Weights of a small image super-resolution model.
Model: 2.08M parameters, arch edsr, norm none, activation relu, widths [80].
Training: adamw at rate 0.0019, 15000 steps, batches of 64.
Rows from block 12 of a small image super-resolution model, named by matrix and row number. Rows with one number belong to one channel. Each number is 200 + 20 x the weight over its row's rms, rounded and kept within 0 to 999. All counts start at 0.
After each channel's rows are labels from the 100 images, of 14976, where the channel reaches its highest value: "responds to" is what is common among them. Only what is clearly more common there than usual is listed. The data: photos of arthropod specimens (BIOSCAN-5M). In brackets: how many of the 100, against the usual share in percent.
# convs0: first 3x3 conv (model.blocks.12.convs.0.weight, 80x80x3x3, each kernel summed), inputs 0-79
# convs1: second 3x3 conv (model.blocks.12.convs.1.weight, 80x80x3x3, transposed, each kernel summed), outputs 0-79

convs0.32,164,222,197,193,224,170,206,219,204,202,211,183,223,203,189,190,155,167,211,227,185,207,171,168,221,211,201,182,208,203,239,203,208,222,177,226,171,183,200,183,187,186,188,219,192,223,171,194,207,188,214,191,199,232,175,155,188,177,195,218,172,186,231,181,204,197,176,169,186,201,185,204,197,205,152,180,228,196,200,202
convs1.32,195,202,195,183,228,187,177,224,167,186,178,168,222,188,178,204,181,224,198,178,218,223,242,204,193,236,195,174,195,212,177,192,168,187,183,191,219,198,177,195,211,182,199,184,218,165,236,178,206,217,204,213,215,148,183,182,186,201,187,190,233,166,169,176,223,202,198,193,192,224,184,200,200,223,204,172,205,207,230,182
responds to: order Hymenoptera (49 vs 20.5)

convs0.74,174,204,179,225,198,185,212,209,194,185,215,189,219,197,147,203,202,168,231,215,180,185,181,183,198,211,199,199,215,183,195,180,203,220,190,186,204,228,191,154,211,172,220,196,193,192,201,213,223,200,200,212,224,245,155,163,215,184,230,208,202,183,188,180,202,213,158,202,198,209,183,192,227,212,177,165,201,218,220,163
convs1.74,212,213,200,183,230,212,194,200,208,204,176,190,225,172,262,204,220,236,194,191,190,236,265,202,214,210,214,204,198,203,206,208,218,204,188,220,199,170,186,170,204,185,190,200,199,204,209,163,198,190,204,211,216,177,211,185,181,193,205,198,243,207,194,175,200,199,236,236,194,194,189,205,176,211,222,195,252,213,216,208
responds to: order Hymenoptera (47 vs 20.5)

convs0.38,178,184,229,204,178,178,158,202,179,190,190,240,187,205,179,215,206,171,212,232,193,177,161,187,214,178,216,213,211,210,231,224,164,180,225,210,207,217,215,220,210,198,210,215,214,214,199,213,198,204,158,224,186,232,155,172,203,187,201,223,197,188,210,196,193,198,203,209,199,198,182,186,229,215,159,209,180,198,204,158
convs1.38,213,178,199,177,199,200,220,209,201,198,197,176,194,180,226,220,209,250,173,177,182,227,239,195,186,203,224,194,206,189,209,201,205,217,195,193,182,197,215,196,223,145,173,176,188,180,215,207,198,187,230,203,211,147,207,200,190,197,200,183,223,174,212,207,215,205,199,222,220,213,162,236,155,197,193,208,212,199,229,166
responds to: order Hymenoptera (44 vs 20.5)

convs0.0,201,222,188,191,177,214,189,204,181,211,192,219,209,231,176,203,197,183,202,190,203,140,157,190,195,170,194,222,210,196,218,170,216,223,190,189,198,227,195,188,210,193,216,222,224,185,196,213,239,191,204,203,206,258,159,246,188,187,193,227,177,247,209,212,200,217,203,210,186,202,191,200,207,203,194,209,196,192,171,225
convs1.0,194,191,218,217,225,206,231,213,199,198,223,213,203,170,215,196,216,209,186,207,189,244,223,205,214,218,227,196,194,193,236,223,199,185,211,206,169,196,227,186,191,215,187,194,166,190,231,167,195,201,194,206,193,138,231,243,179,185,195,172,215,232,189,192,191,194,242,217,174,173,207,216,197,219,204,223,213,217,213,190
responds to: order Hymenoptera (43 vs 20.5)

convs0.76,215,238,169,205,212,190,202,215,187,228,246,200,202,219,190,191,197,171,185,160,180,165,207,186,185,193,204,201,219,195,204,177,178,195,185,196,188,186,182,144,200,167,199,217,200,202,217,215,190,212,218,203,205,242,212,173,203,197,207,202,186,173,182,220,204,204,190,185,231,143,194,211,180,220,232,183,214,220,192,179
convs1.76,199,175,249,201,188,204,166,188,214,198,178,211,206,179,218,200,200,155,198,204,216,248,175,223,205,216,222,211,182,201,189,141,210,193,173,219,207,195,205,227,200,198,197,226,207,181,182,213,195,164,218,204,195,175,185,197,220,191,205,179,201,222,224,164,196,183,210,206,188,246,197,209,202,202,174,200,210,194,184,245
responds to: order Hymenoptera (43 vs 20.5)

convs0.52,168,161,213,196,202,192,200,201,217,188,197,175,182,218,191,218,171,186,196,205,186,231,194,211,188,235,204,190,218,214,212,197,198,171,203,190,206,201,179,180,194,199,253,225,177,220,180,230,188,234,208,195,190,174,191,186,174,203,194,218,163,138,206,193,222,204,186,208,202,193,226,199,229,202,188,168,161,207,206,166
convs1.52,195,169,191,203,229,192,195,196,219,211,164,170,199,224,198,192,199,226,210,218,209,216,233,212,213,209,187,202,206,198,160,206,201,177,190,189,228,167,200,203,196,213,180,187,196,211,186,199,204,183,201,206,208,236,153,155,218,196,181,184,216,141,163,162,189,198,192,187,214,186,189,205,202,182,216,181,167,182,185,164
responds to: order Coleoptera (38 vs 16.8)

convs0.26,194,197,174,196,223,184,192,228,207,208,225,203,157,221,211,178,202,182,200,149,249,195,185,196,214,207,186,210,191,214,205,211,213,209,185,204,190,215,186,214,199,202,195,206,181,192,207,223,160,231,185,198,199,228,177,181,189,188,191,212,195,173,167,168,224,228,176,172,220,164,187,164,207,177,216,158,184,210,192,184
convs1.26,211,202,220,163,201,200,191,214,174,177,167,201,228,165,216,212,180,185,197,174,181,242,199,202,184,215,212,191,206,179,210,176,183,226,149,195,219,189,195,205,247,183,205,223,219,210,181,199,224,189,213,214,198,219,193,179,217,203,222,198,229,195,225,202,180,182,192,233,184,238,213,219,225,225,165,178,221,196,202,212
responds to: order Hymenoptera (52 vs 20.5)

convs0.54,167,190,208,207,219,215,184,205,219,187,149,204,165,173,203,212,187,192,203,223,201,174,219,197,186,227,214,219,205,227,186,214,210,177,196,214,192,189,201,172,191,192,221,204,168,200,175,179,237,190,195,227,227,218,172,182,205,185,163,200,202,164,216,160,225,159,211,201,195,197,204,204,214,165,197,207,171,194,210,160
convs1.54,207,196,189,191,170,216,206,205,183,219,215,185,196,181,222,198,207,249,193,168,192,238,205,212,214,170,195,186,179,194,208,197,169,212,234,181,222,207,201,173,248,229,171,184,183,178,179,224,195,208,219,198,177,175,189,192,203,179,181,190,215,155,188,205,213,219,196,195,219,182,198,233,186,207,239,184,222,175,228,186
responds to: order Hymenoptera (41 vs 20.5)

convs0.69,191,223,203,200,220,164,209,214,227,190,195,191,202,160,172,195,170,164,220,199,198,208,197,203,237,198,221,174,194,188,176,162,247,190,200,207,158,208,187,199,205,215,204,205,190,188,188,211,205,201,228,208,194,216,181,179,201,198,184,201,187,204,195,168,205,217,202,154,169,226,216,149,237,189,162,202,191,216,204,211
convs1.69,199,211,231,210,235,175,192,188,204,176,187,193,199,198,235,181,179,228,181,183,186,235,248,197,207,192,179,194,189,226,182,202,164,203,184,204,227,161,199,210,200,201,183,211,187,205,183,188,176,216,174,198,218,190,224,211,205,204,199,197,226,183,193,192,199,205,216,217,188,218,195,246,174,224,240,183,212,145,203,229
responds to: order Hymenoptera (52 vs 20.5)

convs0.48,182,230,208,215,213,209,221,193,204,193,195,196,198,183,181,218,186,184,224,190,207,186,196,193,198,237,244,158,173,197,134,188,213,194,169,200,203,183,178,187,199,237,193,205,214,201,210,181,197,195,200,176,196,209,198,211,208,210,171,205,170,225,192,203,211,169,214,195,167,168,250,160,195,213,217,191,198,223,190,222
convs1.48,191,197,196,202,206,188,230,191,161,212,184,198,193,201,235,194,206,235,206,209,180,217,216,173,194,205,184,188,208,221,149,180,174,198,181,198,194,191,190,183,203,183,216,183,196,171,206,155,209,178,173,219,205,233,210,195,196,197,150,189,216,200,182,160,218,184,250,206,178,184,225,204,225,208,219,192,196,192,165,223
responds to: order Hymenoptera (41 vs 20.5)

convs0.33,185,190,173,201,209,187,189,203,191,174,203,158,181,206,194,202,187,198,226,225,183,195,225,165,186,213,218,191,201,203,214,190,184,185,193,205,176,180,199,187,197,204,223,187,173,206,209,165,219,208,144,221,202,231,214,169,219,210,169,214,184,167,183,185,227,181,209,210,192,180,255,189,224,242,203,179,224,205,184,214
convs1.33,215,171,227,210,208,196,165,202,221,213,200,204,207,212,203,207,205,181,188,216,209,208,168,221,193,195,190,216,221,193,237,216,210,206,228,186,218,217,203,219,196,141,197,180,228,203,176,205,190,200,210,188,184,182,206,201,183,188,212,187,206,201,182,245,171,195,203,197,204,220,149,191,200,176,140,229,198,193,245,174
responds to: order Hymenoptera (48 vs 20.5)

convs0.78,183,201,231,187,206,190,176,207,193,208,214,180,213,223,164,206,189,188,216,204,221,227,179,211,209,216,198,209,175,200,193,175,198,223,222,185,228,207,215,225,185,227,221,177,214,178,206,226,222,179,179,167,182,172,198,190,176,212,191,243,198,210,169,232,175,200,193,215,142,213,214,164,213,182,206,212,200,230,216,229
convs1.78,182,201,198,245,201,212,246,217,215,238,169,203,233,187,230,208,182,226,196,229,219,208,220,215,180,209,195,205,215,183,181,219,212,200,197,209,191,210,189,158,198,213,171,208,154,214,231,226,194,225,178,215,186,228,197,183,221,196,213,177,219,177,222,194,174,211,196,178,219,193,193,221,195,194,182,191,172,181,187,170
responds to: order Hymenoptera (56 vs 20.5)

convs0.49,195,184,197,196,207,182,186,198,209,216,176,180,215,192,186,174,166,197,217,171,204,184,167,204,223,199,200,187,254,211,207,180,187,219,201,204,172,195,189,227,207,226,190,205,209,230,147,201,241,185,244,191,200,182,172,172,201,190,211,187,165,187,200,197,210,208,181,173,232,244,183,194,202,172,196,194,191,181,202,223
convs1.49,195,177,174,156,220,211,233,188,218,166,221,206,220,209,222,201,202,242,191,169,216,195,245,197,191,201,198,220,195,185,170,183,183,209,191,187,234,181,205,208,230,182,195,182,184,174,209,195,206,193,211,214,221,201,203,174,213,211,194,206,245,209,185,191,231,201,214,213,181,199,234,229,180,234,236,178,186,225,195,192
responds to: order Hymenoptera (46 vs 20.5)

convs0.36,204,204,198,179,193,192,239,207,207,194,209,207,223,182,191,200,186,184,174,185,206,185,164,211,198,173,204,196,219,215,221,189,231,208,206,193,203,241,197,207,211,208,176,192,211,174,177,170,202,162,222,196,228,179,221,235,172,221,187,186,174,225,212,258,156,180,221,220,163,220,191,212,188,181,207,228,204,194,199,212
convs1.36,186,192,198,231,207,211,245,192,170,185,159,220,210,207,233,196,196,205,199,163,232,185,174,207,175,195,190,218,184,206,211,245,190,207,215,208,198,192,219,228,191,214,202,220,178,214,225,206,194,219,154,174,181,229,212,229,217,208,198,203,215,215,207,214,205,192,205,190,197,196,208,189,188,175,170,195,188,139,168,191
responds to: order Hymenoptera (42 vs 20.5)

convs0.64,215,232,220,215,162,200,247,217,228,181,167,183,253,181,175,181,172,189,173,188,189,178,214,181,196,180,188,195,201,184,183,206,210,201,208,200,241,215,201,216,203,238,203,182,157,221,202,193,201,187,191,183,182,177,205,195,190,203,212,191,182,214,201,174,182,195,191,178,164,216,204,194,180,213,171,186,189,205,227,229
convs1.64,202,196,216,199,228,214,164,194,193,224,146,201,212,193,182,180,195,176,205,233,192,216,215,250,228,216,224,204,193,195,163,173,201,199,197,223,181,199,174,232,176,205,230,192,217,229,223,216,200,205,202,233,206,194,220,213,193,206,210,212,196,218,215,188,215,174,220,219,195,246,233,190,204,204,162,205,203,197,201,232
responds to: order Hymenoptera (43 vs 20.5)

convs0.42,190,154,195,180,209,187,192,190,215,181,162,180,176,184,201,184,189,179,213,223,206,225,178,214,221,229,222,174,222,225,192,200,216,179,223,203,155,175,189,227,191,173,220,191,226,215,171,194,220,218,195,218,198,214,217,206,216,193,208,212,212,198,203,186,184,207,185,160,191,232,209,175,245,188,169,185,195,173,169,194
convs1.42,208,214,198,173,220,203,195,213,187,194,279,164,192,218,206,196,198,265,210,178,181,206,225,174,199,177,201,207,202,195,221,221,197,234,180,218,205,202,196,190,217,205,176,164,181,168,232,190,188,197,189,200,211,177,199,198,197,175,179,219,230,209,197,210,200,216,209,225,179,198,205,199,187,217,201,199,205,211,222,162
responds to: order Hymenoptera (45 vs 20.5)

convs0.23,205,184,184,207,202,200,177,198,199,200,205,197,168,190,226,180,201,222,228,230,180,184,213,224,196,186,196,186,191,221,204,217,177,195,218,211,171,153,205,190,183,169,201,222,224,231,176,154,193,216,164,194,192,253,236,213,226,183,207,180,229,181,224,165,201,200,195,204,207,201,202,197,231,222,181,196,205,203,165,197
convs1.23,194,206,211,193,212,192,198,212,221,205,196,193,219,192,184,209,206,224,181,198,212,231,226,187,212,222,195,213,209,215,194,185,187,220,197,214,202,248,167,197,226,178,182,184,197,172,206,193,205,172,237,207,226,137,200,170,174,199,196,213,193,179,199,209,218,201,220,213,150,198,183,201,176,210,231,196,232,190,244,164
responds to: order Hymenoptera (57 vs 20.5)

convs0.70,228,179,197,191,208,196,178,204,201,193,170,218,195,192,181,189,193,181,202,190,186,207,202,201,201,206,176,206,232,200,197,179,176,213,189,201,178,194,202,215,216,169,220,180,228,216,231,231,191,218,195,236,222,236,192,189,231,191,205,180,205,153,182,236,228,195,188,210,234,210,198,196,211,170,199,194,133,176,190,163
convs1.70,214,185,173,214,210,208,209,198,214,213,202,140,171,228,204,194,211,239,206,182,192,183,253,217,199,181,187,221,192,189,213,224,226,200,206,190,203,197,192,183,202,150,191,193,172,195,183,190,212,205,212,203,203,202,215,177,177,178,167,219,229,194,210,219,181,207,218,224,214,167,213,198,199,212,203,204,241,172,236,174
responds to: order Coleoptera (36 vs 16.8)

convs0.27,214,256,200,202,205,202,207,194,179,191,193,191,234,197,232,210,217,215,193,187,190,181,202,205,201,173,190,215,206,196,186,216,206,204,181,178,231,203,189,209,186,204,181,190,236,192,211,170,210,201,171,184,201,184,199,241,195,212,211,180,211,252,210,200,168,207,222,202,189,199,212,198,150,209,179,196,227,251,191,251
convs1.27,211,208,186,222,203,236,204,201,171,247,148,214,204,175,175,172,209,201,205,217,224,195,225,227,195,207,194,196,177,199,181,182,183,210,215,206,158,195,195,177,199,169,228,200,197,213,217,182,203,207,192,239,212,237,231,230,211,207,195,201,226,219,217,200,191,206,202,207,168,210,232,202,228,198,186,192,183,160,173,186
responds to: order Coleoptera (58 vs 16.8)