{
  "model": "image super-resolution model",
  "train_examples": 97500,
  "crop_scale_min": 0.7,
  "horizontal_flip": true,
  "arch": "edsr",
  "kernel_size": 3,
  "stem": "single",
  "init": "kaiming_normal",
  "residual_init": "zero_last",
  "optimizer": "adamw",
  "beta1": 0.9,
  "beta2": 0.95,
  "weight_decay": 0.2
}
Rows from block 7, named by matrix and row number. Rows with one number belong to one channel. Each number is 128 + 32 x the weight over the matrix's rms, rounded and kept within 0 to 255. All counts start at 0. Numbers have three digits each.
# convs0: first 3x3 conv (model.blocks.7.convs.0.weight, 80x80x3x3), inputs 9-17, a 3x3 kernel for each
# convs1: second 3x3 conv (model.blocks.7.convs.1.weight, 80x80x3x3, transposed), outputs 9-17, a 3x3 kernel for each
convs0.37:082089135104097130158141136127119143137135141127133146075097099071104111079096088121141120115146123093132112147138108094122148153154179088040000135110057123158139080066063096080076116086076115117115124120111119136133106122037105136035114150112
convs1.37:117159163122124120166165092126131155163143142157165144120114113143112106141126108069112163020038150075102153102084067226191123161123109168156196104100162167151177113138137097121152118130154132125148105099129163120119123183238108163255107152215
convs0.38:100109114074117154087130149004000040010000011150147149086092129127120129160145132104083090145173156176194161104071107143131115175205209106147146102081107096066071131139149111134135120112096074095127115104113139091085085102108111129146162179182
convs1.38:151136153140117144110108143110096097087089085194216204144133134140148147138165179062068083130139138165191193143146146078084094127120108142162171119109103128148123135122146107100128083096136114114151121123152150151132115133118130174121123186181
convs0.39:133128132136127128132128129113122119121121126107116117121124125125130130124123115108113107097113113088116116131134135128134136130130126134126126139132132131128118124122128125131128124119132127124127124127130124120119126136104125137111113129122
convs1.39:123129127124130123131132125125127128130133134121122125124110116113108115111103106124115122128125131131140143117120120122126123128127116119129114125135121128134120122109132124106122129115125122128122127129121135133120123125149131126141131128137
convs0.40:151154147155155160112161172064058083127128133162141124134098097092093123113100112114126107105123095144189141104102095148126126127098058085103115127103097104038052162144124132127096118143138110081058139108103168138118108094110121102085118104095
convs1.40:121116136123151190073107171167183171180152128160143122128128105102127129126112149075086079103132098086100076115144109109136139154156182118154105139190122131201135121141136154154139113129114126153165084118113057086098109129123102133131083117130
convs0.41:051070136034037114079048085149131126135129123151139119111120127115135141096138146130151150098126142084101147133155148143149146118139154156124049173171126192193189137130114142109091145114097100103117127131121134131122118095022129124052153144120
convs1.41:179140169183134135150168140096104129121118120087103119083092145120148139097128129107152098093140126067107118071088098101119108103096128155119108144095121180143123142173151126124128135142137142140144108116146112115139158194160147170197143166195
convs0.42:072055117077080130076070099141135167139131137121127139113128142103116079105121077165140123169150117159146115132147146104114156106103179149128102142108125131095137108151144093134132067121117089104129105088108118127127136121180134129192120096187
convs1.42:132119152077078201084080206156167195103095092106108124132111167144140160119149190107159137147171136135150106128094073117081092124102141143116143159138162162147175078123141104115126132105096133131157133158152119139115181171135188200143150140146
convs0.43:127114103122125126116123119086096118104101118108087087093086088133106120121119113097076088081085099037041092096110122124136143244242173098117108129136101145151107141137149109111117089104120114107124102114118112114114116128101125127117135109124
convs1.43:128136147135148172158168186059106119149160183081072076156152153114111119098099107142124118121140114149197154113168166098114111064025008150175188113140159142138141152151140136107101168146124129129110151170144108128130089099085108150128108157133
convs0.44:131119112102092086136109101100112141166151141129119101098108127115118128128102125067079099087098099115106129168152089151133134106091123179162127175135107133152147116109118126117133154153144094091099119090092131150144074109125080099109108107131
convs1.44:086088144131120162148138148082101128092123148074109128104108147159150141115103132077106096125120087137125102074008061154163175202224202139129128091100151123149184129108132105063096138102124159159165111113122146175151160170170157127089176160114
convs0.45:128100108119104119118125129104113127082092101108097095141110118149139136135139142154177175160160164174159157142119094148128115130126106101107109103112090095088069130138140111133140108133144101112116104093090114107122167148168120123165107099164
convs1.45:142140145139128130137138160153174162141149149115106105129128096110134098097153156130155145116127136152144131127135126106131129079091102147132131168168140144156120119128154110109134122118138119127133139144142120127108151128124140135088142139103
convs0.46:140145159153143143145130148118121125115128156111146175123131159115122120119106109214146087153104066096082054126144155142165161180185184091101153144150155168156147162151121153133121138121115152136133121122125115114126153148120150142133135134104
convs1.46:095089141131148139151154126095150178098121124128123142096097117127141131124107122125127139107132145141152132127145161075103064127108102108098082112095094137108108113116127125134130119150134142143144111108124121126127128147145132125135114105100
convs0.47:122125114104088088111092097163120110169144135188172151114104119127102109142120089137121095131115107123129125111116129073099087106132138157134164145126150155151141138154156138146147146154157141118142128118115131126114116165183107148161095142151
convs1.47:140122148156165175161175158119116107137122117139143159116119153120119132122144164149126107129138130128135107169178144163101067151076086127127122128113089082063069109142161106132158128149152152112112140118115145168173098116111103141092108140092
convs0.48:081120155115135168134146145094097100089088102091077088123120108117119099077084118168185189108117134088079104139161155077128156142183175114033000166182162155185200106123146120118091147146119098098082119096075109104084147153179117133152111109111
convs1.48:147185175106116124072107162222245203178197185134148115143143136123127138106119168109077093141160116093116121136175156070113129122138136145163117110139148085093126142154150154143133140114124107114111092111122136144139135130121094098133133139132
convs0.49:123147146115128123127132129131138162141181201155167177042095123032074139100106096119062000112080016102089077114174169106155142065065038126157211125093123111089100139120103144130098138133139102085113099088125134116124139120035133125064108086091
convs1.49:161166140166107083147094080095108114133136111184180128136092113160089057206187113185206180101139182078089155041033070191168061233234146060061084127112053186177090149163171136129161121118140141149166126115138161131124115141172061143252082117216
convs0.50:101141138132135116132134148080064103094148193080131150073102150051067169108089094123078075098066039057129132065127134113181147062039003079131210131144173180144135167112099162142110138139150101090110118114134161139140134104076133124092089107128
convs1.50:131173133143176133147170133106120116163159132112096052136110114125081096154094123149160109071130161065096179032095119198193116241213114051092150103131114231170112113102142098092141081143173131139122112117125153107121145127147099137235131114177
convs0.51:088103120117074088172105112140135123111124128142145121142107100110117124075114158147152179091088164103081133116165167122155160115112123157122055179204129120169156124123142136128124135123143121107103110094104146147128143135181122117171120121153
convs1.51:135112129128104145130143138129155137115140137098118132198162142135143143135112132176080037164171110112163176128181177101133138078074088088085063092131128099078113149172141116134139127144142106125139105126114107128101126119109111105105123131118
convs0.52:134124105137095101140127097150142148107120132153166172138143085071102114075089166103113123159105043157105031152116083096082108076093180136138118124152173104123144166129146169115130153117119115112112134109124123118137071109108094115005122138000
convs1.52:158131092176131101157170141146131109129142119110160194150119105142141114132173165091115130144125124196140090189151051145154129082160226101097113140097098095102127144135129115136129102135158155140153142119111147172138101125228111118200178158128
convs0.53:082112152094149177096147166113156143087104086137125113117139155097103124131101091188187160173185117181198124091081110141137141057118133117111124148111145129129132151172136150205162121162131110110138084084126090109135130121151116127157130148180
convs1.53:119107106136115141141136145125151153091082092119125147135143116096125102082096090168152166159147140102096112134137137122120122111111097102116086118142111112160138124113118131170142116137147154144128175141145156098125114141117079129127076130133
convs0.54:159117093178110091184121117062086081116114072154137093107107087124134099120125107104115114125143111143176118128159119154136102118075083081120136079120123120142116137136137127121127128132121112134120127131123129137122126181131113200140121213130
convs1.54:132132118130111116129113131136168097131161124117134128121145127127149102122139092113186179123171150142154132154083057159126135125144197080115142116117110150148116145092150143107124118117117108112130129096115127125121074105150096103144108135149
convs0.55:096168133091195142092172140163162126187165127194183152173153122208176088200161080094122122064104139073110136142123160141153142132153120175142153158111142150142141143131105165149124188153120142128144102105149103101141091040167083000197078013195
convs1.55:089117131157178148180143128064115064025108063081101073094087121111122080124122062166106128176100109126125122089155139104188137154172100144118126162125123128121119049116117054099130090106122143150147127133136100118123107182150113178165063176161
convs0.56:106136168145137143187142114134133079114137097125132100134170145138144149115120130117136138142152123143144118136162121120153166084073136120120118128162131083129113129109112152139115156159131113100106103116125088112131088084120119155093137181128
convs1.56:169118139182136141173141141145161123147172122136141158092114147131108139143124105157157169149167177166176158137153128134102073134146151102094130111099124104106112104125117141127144142151148154116106136170148119144131072104135098130149099106124
convs0.57:153152186128095121124094104123113126086081101117093109146178120113142122114109128153177207114142157076121133141138120090097111100083118123145154119148143099118098135114109167141122171148165108146162111143148089128131114113217088106170078128153
convs1.57:118180194132189190164178174139146130152170153125152140157162159098099114103104127137157176110142161090092098154166181132153149165229212108099095138150141114138152123108095122121099090097109164129126113115122119139149119097068075121117082103111
convs0.58:022018135064075157122123146174182162127174177139163154128160173079173188134164136164105095187112097132103099133134133108144162087090133135139135156141146106126164143128120149143134126128135126096078141130096126119096169035009173041000117041030
convs1.58:159154165195106081209113050171129209132115139173136136093150131130114127166121120150133088125120109151105119123120166170147135150131115128145154108132138114105094163142110140115105143143102146139095136157133123133140177129155113076222141069185
convs0.59:077064107085094133167161173104130136137152147181168143151152152146127137167138141133160143139161154139136141109101120109111125132146141061085086049068062093113132129104093121106099113102118088099112101103110130134146098089084077096115100127164
convs1.59:180225222156196173161149114079078071130143129150149111128167177120110102117119110131119114087124132096101124108116121149116100101103095183129122101090096132116097128112063111088087112102126164136108116120124112120127111074061148130143147111138
convs0.60:089113124099121118138147142180144109207134078201171127174160119155178112085113120128155201130121168150077085173178159157098112117093135228180078139129115097114186103106112090138126107124115154126123155133112142120090104114176085111183107100128
convs1.60:105119150110105144138116142121126131179163140105102066133132147176139137148157132160171150173172067152173057130108103119128164116116150122116150063111140097146176117148134099151137102130124117133113096138129105121108140124107151149070135134061
convs0.61:155148111115124120093129138096098099113131122124137154109118102098114099110128096126169165147166140109118108148135122029019048051076109153165140165147103118116128097132109096134137113149143130113096169133107118113108101150160155168146133133125
convs1.61:155132154130104178069098170131185161106115106153146144174152144165155143163177198142130110088116088101136104137187178108105150117107120137123109109145141103151151103112131118118110146130125121123133124117132146139116081113088093126092122139128
convs0.62:108121153118124148126093121075103083097096085113103110075129122124121098130122119145138159133147156122142140118178148117090081112065064144114113140130162129136178144156160142153157138136153094092093100107103139142120170145172154127175149132169
convs1.62:127136107140141137152108160144130098088076104148149157061059113121102127164149170131146124125122104126123105068091115111125112213200128171142082165122104093095141098155184082132148100142127146138166115115149113131151114120132135108099150118108
convs0.63:099069114056035123115107149110088102130111117147135132075094095104112112126136136115167165137186170127172160154116091121104099092089131049000000123072000154138078094095091115116098108105115076113117108098095130122117103141137075108120121132115
convs1.63:158195155130146106129176129143136157140134159091106129144115161149116150168139120014039090049056088079063074211179125200177152112156143151133128199143117186166132089092140086071137132089138093101129118108132106110107086156134091154143069137111
convs0.64:122081117126111107134129094126156141114109113054054082143143121123107116106102092132104114126081069114076106126109149115074127170143097175174122120128150103061084128122124160150151159161156140147132104116104086094087171140062161122067114088056
convs1.64:143132136134098111142066088146146140179176186087076055099133095118153167121134163151161123132139120120133136147182171131104099150084033090080107103118123118147156134097113114102105144132101123130131156137149135136153137126084123171172115145164
convs0.65:079086121093089098133127096167166111153108093119077068124108112133125118147129114155156170125131133095093099110103101153160165227232220131108095121095110116108147122112143139122163155126140129133089124138118165179166163148146100094116107118124
convs1.65:190166181173149149147138178187168165090146177204214209168169180199203174150142145169175151181164103103134100110105112121135143107082114088096117148154141101115099136130138092098127135122101125123157089067102112112133126115107117096102120137152
convs0.66:103072072158185179143173158155151159139139138118137155099105136101102127159155154156135139133125158138137160068106145144118105094070024122119089134130156121123143137126138133149134110124143117132116118116133135118124126131141040098154076126174
convs1.66:164161166173199235115133181211180150098085120206196236151144110097133141123138184104140151108138134112096094237190145150112099130144175123124098123138135113114116118101094124127124142154152137149093135155144126132120153144093105132123056096137
convs0.67:109086064098105098125139128113095073119106092112118106106089080140121098124137123104093093121129113161159144159166147170196186115117132085032000154116077191191166125132121144144128159152144133119087147148141117108107109147151115146130127131130
convs1.67:126147201151144164178183171125178193168199207110137148117129130153142134128140142124140116129130110153151129057061098102114120058061088166188132104094120177148151128127134120111118121101113150153124122136148128130152125142134102106140138129121
convs0.68:105111129099127138134147132083037049074041057148153153087091090105133099121141112121107116124123137137143169163117143153139132193182152155138120162132159158128153095117111098129109130152132123105102153136125144126124123112116166150159170187189
convs1.68:126092093131100108128100127126134140111101109182152154152156114131160123124133128107072098160149140179183183155177145128102100159106104126108121147140135119121124094142151098130123136136133086083106086112134136149124115069075144113089148110097
convs0.69:100091090130184120128201153084112127095105102085063054096096130134126133148127092188126106177141133127129136099104177124062105186107073144159133115102146081052131160143089127163117101137145120124101093088093107113100203151136138138197047089208
convs1.69:097067052158126071185197141160200143141164159078055065112125097096095107075115111137150142167147136177149143175173147146146184165136141140127130128132119067112121130140134114115144140142161117103122121135162149128120117156150098139079092084065
convs0.70:114112139109113113117098092101095110070050065089087119160149143165130103190138104138154109117118085112104108087106147098125153139153146162137157145158171139161150093098116103109106111103090125127106119121094132125104099083075153131071174154108
convs1.70:162171199151153198151123139108109111175156128150149138090082113075095110070092129095092104099123126105143159090114133157152105155143104103131117105102089142121103167140137179145147175166159145156156134129157153125149179145139122132200104144186
convs0.71:103104118124081081138113135089071097082072100156123085084068062090091071084096120095118090066079069076108093099088141118154191190210161161112126161176205144121167093122138072111109061091096117104103127125104129117098116103134112105142144141157
convs1.71:076113103112147124169128087134181145104132116116102116188198156174177164195205176114051094194199180182249188121199168127153133108099129159164152182225153057087083144135142142120137140127162116109065131161112107136102150101085141098068096098099
convs0.72:111126129137140129127129109116126102087100104080079064043096146083065118119071074187150096191167123164176151086155159059146172060119155118123120147153170136137152124142102122130084118123083093118127111156179113133159148141116141165195123182251
convs1.72:124153156145175213107153253186189149121105110113088100123114102148180136133188165127059079175105098187144129158159170147127123180165156130147108116152137102121125112116123119129134121119112137154160131151144111140115088117094091101103104089143
convs0.73:084141149117142138094109101125090105056071087119117118162131084080091093068092142144182149084091078095142102115176175110175173138121103095059047195239229124146143108140129115131126106148151126129127097090098112115137156170151143140121129140098
convs1.73:131165213151166200129138178211251200163181159195201214198168150141139130130141161114047139110112103118142109185225159128138105088094093097116088144171120059070102101098124144146164130139148133133125105102110122130109125121113105107107097099106